config.toml
encoder_activation = "star_relu"
encoder_mlp_ratio = 4
encoder_moe = "expert_choice"
encoder_width = 192
encoder_positions = "learned"
learning_rate = 0.0044
max_steps = 12500
Rows from block 3 of the encoder of a small masked image model, named by matrix and row number. Rows with one number within an expert belong to one neuron, the router's apart. Each number is 200 + 40 x the weight over its row's rms, rounded and kept within 0 to 999. All counts start at 0.
After each expert's rows are labels from the 100 images, of 14976, where the router gives the expert most weight on average: "patch colour" is the nearest of a few named colours to the mean colour under the peak. Only what is clearly more common there than usual is listed. The data: photos of plants and fungi (iNaturalist). In brackets: how many of the 100, against the usual share in percent.
# router: router (encoder.blocks.3.mlp.router.weight, 32x192, trained with AdamW), inputs 0-95
# up: expert up (encoder.blocks.3.mlp.up, 32x48x192), inputs 0-95
# down: expert down (encoder.blocks.3.mlp.down, 32x192x48, transposed), outputs 0-95

# expert 20
router.20,230,253,203,236,193,274,204,233,161,283,213,180,203,156,198,188,273,156,191,181,207,190,185,155,183,196,243,217,207,199,188,263,156,181,208,246,232,196,228,174,206,178,162,281,195,210,181,179,217,274,133,200,229,188,211,213,196,289,212,189,206,160,165,237,212,136,152,132,158,232,229,213,281,166,149,220,257,115,311,178,207,210,213,175,178,303,165,283,190,190,208,213,193,203,209,134
up.3,210,181,213,240,242,211,204,148,134,150,234,243,184,262,215,161,187,249,193,193,186,280,210,271,60,271,196,130,121,254,228,179,243,217,190,189,182,206,129,186,178,206,130,214,310,205,150,229,91,213,181,185,193,181,277,242,166,180,247,202,275,166,154,193,168,176,271,238,193,209,195,198,119,185,237,265,177,260,239,187,189,173,246,209,234,153,268,166,218,147,216,148,235,176,200,199
down.3,215,189,253,144,225,165,191,191,153,265,255,140,221,203,189,154,156,237,160,236,222,226,202,200,239,206,223,139,172,218,232,184,194,154,216,152,154,251,143,184,170,301,193,189,226,186,227,161,84,273,108,249,247,222,206,201,230,255,219,200,233,160,101,229,229,240,187,171,230,194,204,159,156,207,308,199,161,200,240,193,277,216,174,164,139,128,269,283,174,195,172,179,240,156,214,149
patch colour: brown (62 vs 35.5)

# expert 17
router.17,211,217,224,218,230,163,185,221,168,185,255,174,195,158,176,210,270,153,159,220,148,208,184,231,215,181,224,230,232,188,198,210,174,156,186,188,208,168,176,154,201,220,158,258,209,210,233,196,228,293,99,198,240,148,175,247,248,285,225,225,164,188,163,239,228,198,138,150,155,252,195,265,265,117,162,230,257,145,270,214,230,202,141,236,178,190,171,255,131,204,235,248,168,161,177,136
up.0,217,210,206,166,197,205,208,213,255,204,178,201,195,254,293,212,226,236,224,109,201,219,233,193,139,199,182,203,122,209,229,197,204,194,237,203,211,197,253,159,183,205,222,244,173,162,168,189,146,108,209,202,189,161,202,139,179,235,152,236,271,232,184,175,191,175,248,252,240,166,232,191,192,224,184,178,242,284,120,210,189,228,273,246,190,217,188,206,197,164,234,185,184,218,178,218
down.0,181,188,202,176,168,202,146,150,151,129,277,152,226,290,199,202,190,253,195,214,247,175,153,189,186,198,127,167,107,218,233,220,188,185,162,189,181,242,216,194,229,163,201,220,193,270,194,164,142,266,207,154,171,237,199,189,150,213,236,189,192,161,191,202,234,151,258,191,207,216,259,137,162,142,252,130,201,195,235,157,208,222,279,225,208,162,311,181,228,224,161,192,259,263,268,203
patch colour: green (34 vs 6.3)

# expert 22
router.22,213,221,254,198,231,213,200,245,174,213,208,156,211,177,171,222,236,159,232,181,178,203,174,166,217,240,239,251,214,214,153,198,167,160,205,149,168,158,148,133,243,166,189,246,156,249,235,192,209,270,124,192,188,140,146,232,187,249,216,191,212,173,174,239,201,118,86,166,137,211,268,172,251,200,140,183,266,119,292,173,219,245,183,216,163,195,174,265,154,218,208,232,126,197,183,209
up.0,215,86,209,243,226,226,210,144,224,172,134,264,239,235,155,260,164,264,179,219,251,202,212,188,207,269,205,201,215,236,146,143,164,200,222,134,137,201,240,191,248,155,202,217,149,198,214,180,149,210,200,172,167,182,146,247,202,235,251,202,240,176,241,143,202,112,265,242,280,200,189,183,177,211,249,215,180,234,246,138,178,199,274,277,171,162,223,250,176,173,128,169,214,186,205,144
down.0,160,235,193,103,147,265,194,172,182,201,267,284,211,269,244,175,206,196,217,183,213,195,214,131,206,281,176,181,180,220,212,125,242,213,156,152,200,210,198,179,249,203,150,207,187,182,201,254,188,316,169,251,228,144,274,214,243,250,259,284,199,160,235,230,240,210,175,222,254,153,234,234,153,188,250,227,190,169,208,163,219,201,227,154,169,195,232,214,250,216,171,180,232,191,218,145
patch colour: grey (72 vs 46.5)

# expert 19
router.19,181,255,256,188,178,242,174,220,183,218,228,196,185,167,171,270,233,181,224,194,188,212,197,219,222,188,244,216,219,196,211,174,152,187,191,218,237,165,227,110,206,225,152,223,218,210,242,155,229,300,105,194,258,142,211,243,218,318,213,276,178,165,139,229,243,181,183,131,150,230,199,217,279,134,154,238,248,134,274,180,242,227,124,209,183,257,184,265,180,172,256,238,219,189,244,92
up.3,175,118,155,186,268,151,142,195,213,196,269,212,233,136,243,140,161,277,183,244,205,254,266,215,167,251,215,232,231,201,164,212,249,177,268,230,202,173,222,169,221,248,202,233,164,175,120,236,190,231,188,170,197,223,163,195,250,136,177,202,175,165,250,170,226,280,196,157,184,174,220,233,265,184,158,191,135,158,180,196,206,189,252,190,197,158,190,226,201,197,144,121,215,265,194,177
down.3,193,219,249,198,173,227,239,143,207,180,180,247,188,243,273,184,181,210,185,169,174,188,215,226,177,203,272,260,195,201,235,188,178,185,198,165,137,236,229,250,216,148,238,278,213,256,176,243,191,159,242,220,150,160,190,256,200,216,182,172,288,173,205,195,179,131,161,210,247,155,202,155,175,174,297,191,194,189,131,200,217,237,257,151,164,116,274,189,186,161,203,175,194,208,244,229
patch colour: grey (91 vs 46.5)

# expert 12
router.12,207,261,239,207,224,145,157,220,165,246,188,212,171,146,179,234,241,189,244,165,172,244,182,267,221,159,239,258,211,147,157,217,190,180,199,151,82,161,207,219,209,128,142,176,192,241,184,151,220,96,180,269,222,163,159,136,152,231,241,211,218,209,206,196,221,122,125,206,159,276,204,164,243,212,191,178,252,176,138,266,228,264,176,147,150,226,194,229,160,136,182,230,157,187,212,199
up.0,214,128,261,230,222,176,174,214,161,160,183,218,224,205,220,175,205,167,201,208,237,203,214,195,248,245,269,214,168,172,217,238,221,204,269,183,156,206,188,115,232,164,203,191,265,283,212,242,198,181,176,235,166,228,173,206,136,172,220,227,174,198,204,227,215,154,265,266,224,229,233,237,194,274,240,114,157,138,140,247,214,247,199,184,178,120,220,172,132,263,191,251,258,189,232,212
down.0,184,179,227,137,190,227,161,151,202,234,207,221,216,262,156,190,234,195,199,184,146,226,270,224,217,108,187,241,200,187,176,198,283,209,160,114,162,162,193,159,155,183,216,167,176,261,210,201,184,159,209,153,152,219,160,102,146,238,203,189,254,185,178,208,136,175,161,238,133,255,236,198,183,229,221,171,228,246,226,215,283,224,244,226,164,254,190,180,108,159,240,165,206,220,195,232
patch colour: pink (45 vs 4.5)

# expert 11
router.11,159,233,240,202,210,194,177,232,157,257,250,181,176,158,189,242,208,154,245,201,199,196,160,167,231,238,245,228,202,166,164,179,151,166,168,231,160,179,109,161,239,201,133,192,208,226,197,157,226,296,124,251,197,103,188,244,228,306,214,242,166,205,156,215,194,128,170,151,168,226,189,247,289,152,192,199,225,157,255,187,217,186,159,199,187,222,178,246,165,165,230,239,196,172,205,159
up.3,166,188,188,210,241,233,208,133,200,208,215,231,220,224,254,187,163,300,203,221,251,257,206,197,103,252,162,184,158,235,233,216,274,299,256,228,199,276,241,257,182,239,213,184,239,183,203,213,142,189,195,174,206,211,234,193,185,182,174,173,260,204,233,111,170,183,269,229,240,177,205,226,127,227,222,211,156,236,263,173,175,175,283,196,233,204,260,188,220,221,134,134,198,284,263,227
down.3,212,204,231,227,229,133,174,191,187,218,226,267,221,218,180,126,281,157,276,203,199,245,210,245,238,225,152,232,177,228,149,199,214,173,299,164,154,259,237,285,166,217,237,255,253,220,119,202,174,180,176,184,200,143,201,181,235,212,170,150,231,217,235,202,130,198,212,123,183,149,164,202,151,170,189,207,144,126,244,145,95,226,263,234,246,188,272,206,220,181,123,196,235,185,177,183
patch colour: grey (94 vs 46.5)

# expert 27
router.27,257,131,212,179,199,161,194,241,173,266,207,153,193,161,186,228,243,161,167,163,162,262,217,226,228,154,238,208,211,181,162,239,166,190,204,244,152,185,133,157,239,251,226,215,201,222,237,271,206,194,151,181,158,187,153,237,213,301,127,250,172,228,203,219,201,160,262,224,213,242,239,162,245,135,180,177,240,171,231,196,202,231,170,171,171,226,176,135,175,205,230,206,214,209,143,266
up.0,193,254,146,149,259,166,203,211,191,266,217,223,231,190,224,236,172,243,175,221,147,271,205,156,234,163,176,187,193,206,145,173,230,190,91,201,215,254,232,212,146,194,169,203,132,189,154,144,192,223,260,232,272,137,175,155,210,244,191,208,215,156,180,192,129,250,203,214,239,241,230,222,90,193,209,149,218,239,233,162,256,162,232,251,198,234,264,253,262,227,227,137,198,194,233,200
down.0,206,235,131,236,247,186,184,194,241,204,168,202,253,100,164,210,204,155,156,200,178,241,199,209,177,237,202,276,246,257,145,186,246,175,302,261,182,261,162,205,197,225,221,241,201,152,221,263,136,227,110,143,163,248,191,197,214,143,165,174,226,253,195,191,203,156,201,146,231,175,232,193,235,152,151,173,194,189,208,160,134,165,145,223,243,233,214,187,190,168,219,257,171,124,109,224
patch colour: green (46 vs 6.3)

# expert 1
router.1,174,169,216,196,198,180,186,174,200,177,278,254,244,119,213,207,141,192,190,264,218,209,188,219,185,153,222,148,205,194,201,194,179,122,148,204,222,204,153,129,243,224,248,202,184,168,208,122,199,261,159,260,260,186,210,234,213,260,220,261,164,146,178,224,239,175,197,177,132,138,218,214,181,111,196,225,218,230,217,157,185,138,167,260,206,238,210,219,207,183,273,182,139,167,251,140
up.0,222,146,177,176,189,267,203,225,232,266,170,178,216,253,297,205,164,185,171,218,135,166,150,175,198,173,160,132,189,219,256,226,247,263,246,214,271,227,212,212,229,228,262,261,180,182,258,204,160,226,153,165,162,259,253,146,149,188,213,188,222,216,247,179,153,237,286,161,255,190,218,211,92,164,127,209,123,198,222,271,214,160,258,208,214,168,223,177,236,180,187,185,172,191,205,199
down.0,165,231,171,191,237,213,198,240,246,201,216,187,191,299,191,192,141,146,196,169,238,178,167,141,258,187,194,267,221,159,229,153,238,241,116,149,170,161,152,218,236,120,187,159,223,198,226,182,277,188,286,196,263,245,301,207,226,226,270,144,210,186,211,301,184,213,141,227,141,145,152,251,177,233,225,181,265,163,222,173,203,153,228,212,169,260,154,257,228,176,175,124,185,177,214,153
patch colour: black (37 vs 4.5)

# expert 3
router.3,214,225,228,217,222,231,150,237,160,229,256,181,158,155,182,230,269,142,255,161,195,196,189,167,219,197,224,209,209,193,200,234,179,192,179,246,213,184,135,161,218,239,150,222,235,206,222,155,236,282,132,223,202,165,178,239,182,316,234,224,172,184,140,245,215,170,147,149,164,217,168,209,242,128,122,189,257,133,278,174,216,187,147,224,209,239,160,249,180,174,244,239,179,144,196,105
up.3,172,219,197,183,156,203,225,204,231,217,208,200,173,198,219,120,180,268,200,198,231,326,198,187,195,225,183,173,157,194,231,211,253,220,206,184,230,240,181,234,208,148,207,191,179,168,136,213,145,172,237,204,170,236,218,150,239,163,178,186,210,206,159,178,259,212,255,259,280,208,231,142,165,262,207,187,155,199,144,292,230,169,296,261,184,213,237,265,268,216,179,215,213,243,257,173
down.3,150,223,190,278,156,249,166,137,176,236,253,206,218,279,228,191,213,184,189,219,247,185,219,242,225,218,141,191,155,180,188,150,212,203,195,203,207,257,227,220,181,171,203,225,160,256,238,177,140,285,137,217,194,195,223,223,191,246,245,201,138,176,137,221,168,143,160,157,264,186,181,160,134,280,272,214,188,200,211,230,276,207,305,105,166,248,192,186,259,244,146,126,181,217,165,137
patch colour: brown (61 vs 35.5)

# expert 8
router.8,169,218,148,213,215,151,197,232,172,138,171,146,164,230,172,241,147,190,245,175,188,136,161,233,242,142,165,194,210,187,156,158,169,196,147,216,157,188,237,236,239,149,193,149,196,248,251,185,223,150,324,172,141,264,139,223,201,119,242,205,159,252,257,214,200,258,221,199,256,147,218,203,128,269,210,184,188,233,94,197,218,243,207,174,161,114,155,192,250,190,141,206,211,190,138,236
up.3,206,193,149,182,215,298,222,171,217,184,212,152,123,243,216,194,165,239,197,196,258,143,191,211,223,164,181,257,260,197,220,193,175,221,236,123,174,224,189,245,208,197,220,112,168,200,295,250,195,153,282,176,211,231,153,169,200,108,219,209,210,228,205,127,202,207,282,209,220,167,227,162,219,218,225,173,182,172,123,251,225,302,244,186,136,196,178,152,236,261,78,233,227,239,236,211
down.3,162,165,297,213,192,227,240,238,232,153,184,228,223,163,186,199,264,137,191,183,226,238,206,189,195,244,227,162,169,148,212,222,165,207,164,209,261,132,143,173,240,211,266,196,238,120,227,242,291,186,186,190,295,195,252,189,186,176,208,235,183,176,214,227,180,223,311,250,149,164,196,223,164,184,134,210,233,263,190,190,212,222,206,228,165,217,265,201,220,198,169,181,107,254,191,232
patch colour: pink (72 vs 4.5)

# expert 23
router.23,198,166,215,150,167,165,265,167,226,189,266,192,207,204,176,211,132,180,221,241,200,152,151,137,207,146,242,221,250,160,153,199,174,125,169,178,316,190,161,147,248,168,269,168,135,194,213,169,214,129,254,233,188,191,186,186,264,224,221,222,170,206,180,202,238,264,200,206,151,174,251,254,243,221,213,163,199,180,161,242,202,159,166,262,181,253,162,211,182,268,232,223,170,207,243,169
up.0,234,148,199,215,186,181,157,180,290,237,154,172,196,264,254,211,201,260,161,132,219,196,204,229,147,226,270,217,238,298,157,135,307,190,289,222,185,243,134,243,235,170,160,255,287,208,242,229,190,150,204,198,256,198,252,209,166,200,219,204,211,190,189,185,163,191,185,197,263,231,229,144,156,157,261,240,146,184,122,209,178,259,279,205,253,137,250,159,162,236,156,94,227,238,254,234
down.0,192,153,194,157,206,186,160,193,180,129,202,206,184,216,203,165,115,168,213,280,219,192,157,213,254,200,225,159,165,222,234,146,145,124,178,203,230,242,207,230,215,156,225,78,240,150,202,192,219,192,247,242,198,218,227,265,190,222,181,223,165,187,169,150,239,263,227,251,181,181,186,208,182,193,233,153,215,211,176,255,219,92,119,295,185,175,173,187,150,251,196,225,240,230,289,237
patch colour: cyan (38 vs 0.5); blue (25 vs 0.1)

# expert 18
router.18,211,229,237,243,236,225,200,219,175,191,250,171,186,124,171,211,225,167,190,170,162,212,195,200,210,177,242,202,206,180,235,211,176,195,204,166,285,173,133,122,225,226,154,213,190,195,169,178,227,222,135,203,241,141,211,200,224,280,204,192,174,151,109,247,233,170,174,117,171,251,136,209,266,129,114,202,254,154,277,204,206,186,143,223,195,295,176,225,194,188,232,214,221,170,227,175
up.3,198,201,213,216,155,247,217,248,225,255,96,205,236,205,163,185,263,224,169,181,252,261,239,234,180,166,190,225,229,243,216,150,197,225,269,216,216,208,179,207,178,225,205,257,261,179,227,273,189,220,260,211,141,181,211,189,155,274,175,174,246,182,194,211,133,182,220,171,229,193,171,148,178,165,217,164,208,256,176,164,131,226,241,207,170,197,312,119,164,158,224,161,211,221,216,204
down.3,254,149,239,118,103,273,201,163,176,171,153,224,131,197,261,212,149,182,209,159,224,175,255,183,175,229,209,157,132,235,185,232,172,256,258,227,197,214,237,174,263,238,251,298,187,261,229,208,159,183,181,137,198,178,262,237,226,122,162,222,211,234,181,188,149,171,187,218,235,156,264,201,204,256,248,174,193,150,170,211,181,251,304,228,194,152,261,194,238,225,193,157,226,198,185,239
patch colour: green (31 vs 6.3)

# expert 16
router.16,201,223,228,216,199,198,165,228,179,204,216,257,223,126,190,229,288,152,193,200,172,246,174,229,224,194,254,233,223,196,242,218,191,163,197,216,236,180,156,116,188,239,171,233,193,187,161,199,230,303,137,197,227,181,231,222,244,314,202,264,173,133,152,234,239,200,123,162,159,187,201,235,286,134,138,178,249,129,284,181,225,172,155,229,205,222,189,234,134,183,229,245,209,218,256,127
up.3,236,154,240,229,177,222,189,187,221,208,145,175,174,243,186,188,167,238,151,235,175,225,251,231,206,173,216,246,175,196,205,192,256,215,263,195,188,252,238,191,188,217,123,247,121,242,162,237,203,183,244,169,245,240,166,119,208,151,219,137,184,226,199,82,147,182,213,251,184,225,149,213,179,233,243,128,233,206,156,177,159,134,307,149,178,217,196,143,211,241,154,134,183,147,213,220
down.3,137,208,188,245,171,250,178,170,240,172,204,178,117,244,230,245,197,175,236,242,222,155,254,226,237,217,177,185,183,278,213,248,172,142,225,195,203,185,162,135,250,187,180,173,134,225,252,265,155,228,198,217,138,237,271,228,156,201,221,192,254,141,194,283,205,159,296,206,231,161,207,171,177,223,222,186,143,183,200,221,206,249,209,168,147,150,250,157,201,247,159,191,252,234,232,178
patch colour: green (49 vs 6.3)

# expert 28
router.28,197,220,222,200,235,172,155,241,187,234,235,163,177,141,156,236,260,145,176,142,163,171,168,169,235,171,244,221,231,181,217,199,148,184,174,245,235,158,141,163,230,214,181,203,214,222,216,180,245,276,143,203,233,171,204,250,234,291,217,252,162,153,159,247,220,185,163,125,165,210,168,243,278,115,112,202,260,139,284,179,213,198,143,223,204,253,168,241,176,194,238,241,192,160,204,124
up.0,192,151,236,152,202,159,243,185,212,231,213,209,280,302,199,203,177,312,163,187,227,244,144,215,143,265,206,180,164,228,100,222,259,282,267,189,201,224,153,159,126,192,243,130,211,192,205,206,109,253,103,233,164,220,264,215,188,234,189,181,173,209,180,184,193,193,172,120,213,185,208,194,165,240,222,218,116,220,241,267,219,193,259,196,150,177,266,179,187,222,233,180,185,103,240,206
down.0,209,209,163,165,191,175,181,205,219,189,175,183,228,183,261,276,153,320,146,194,183,212,260,257,263,241,119,225,181,221,194,181,215,264,163,249,219,214,210,241,173,166,147,132,178,222,175,178,254,163,271,176,233,243,199,212,139,215,204,180,154,231,210,174,153,149,285,239,262,256,112,222,150,213,156,193,237,256,264,206,172,220,262,218,208,232,187,171,224,140,119,183,180,188,193,261
patch colour: brown (63 vs 35.5)

# expert 10
router.10,189,237,227,186,198,273,188,200,164,211,242,212,196,130,185,225,242,159,217,182,181,229,199,196,204,185,249,256,192,164,176,226,182,187,174,224,271,181,196,161,228,190,195,185,224,200,158,177,224,272,123,204,224,139,249,208,186,293,223,212,199,205,124,247,206,168,200,188,166,218,197,277,303,162,139,208,247,132,280,217,235,209,139,272,202,262,214,281,164,191,217,260,169,203,211,152
up.0,171,201,228,98,205,240,192,119,208,208,212,184,258,277,210,193,160,189,246,261,193,156,204,226,245,282,130,158,189,175,146,185,244,195,263,184,189,244,203,150,147,179,189,198,231,194,164,153,154,214,177,174,138,264,182,172,180,159,179,222,242,173,184,124,194,170,226,279,133,97,174,215,194,206,178,217,184,249,215,219,194,127,246,115,160,194,196,210,256,174,186,127,217,266,202,151
down.0,147,220,228,257,206,194,142,172,205,155,179,210,217,238,211,228,217,233,178,228,224,218,196,209,186,209,232,203,171,244,222,235,124,242,241,210,173,219,218,220,210,177,243,243,218,313,150,282,162,226,191,172,248,241,224,223,131,195,206,210,231,213,214,206,87,173,207,272,255,227,171,222,158,205,285,183,113,131,224,186,209,274,275,229,194,152,259,115,217,213,173,218,219,225,220,249
patch colour: green (37 vs 6.3)

# expert 4
router.4,184,235,156,202,229,259,174,234,173,266,209,188,155,164,170,206,226,158,191,153,158,178,153,210,215,196,248,210,225,167,231,223,178,185,188,126,272,179,182,206,217,179,160,195,206,204,120,168,232,251,200,189,185,152,233,184,173,246,233,214,176,170,132,233,211,204,163,123,133,198,155,236,285,228,130,187,253,183,245,280,222,225,189,159,203,324,176,245,181,158,198,234,203,181,185,144
up.3,213,189,229,236,145,241,217,139,261,240,196,239,227,231,192,114,111,249,170,234,226,253,256,163,182,150,182,163,124,210,223,254,168,245,293,166,136,154,270,150,234,210,194,221,195,211,202,219,164,178,158,260,176,249,184,205,165,215,219,152,239,182,181,124,236,191,212,269,213,247,277,142,193,211,265,261,237,247,215,163,160,204,220,194,155,138,229,156,152,243,248,192,237,240,248,169
down.3,193,105,210,122,85,210,194,155,257,207,159,233,262,182,251,152,204,224,245,221,240,235,230,204,126,219,226,228,158,195,197,250,218,161,223,220,221,222,206,181,124,228,225,269,245,238,168,160,157,160,221,273,179,150,251,192,178,212,193,161,220,211,198,265,200,240,160,150,245,164,244,208,206,232,244,193,201,149,216,153,237,220,258,172,168,189,254,219,224,249,152,111,160,263,242,184
patch colour: purple (31 vs 0.1)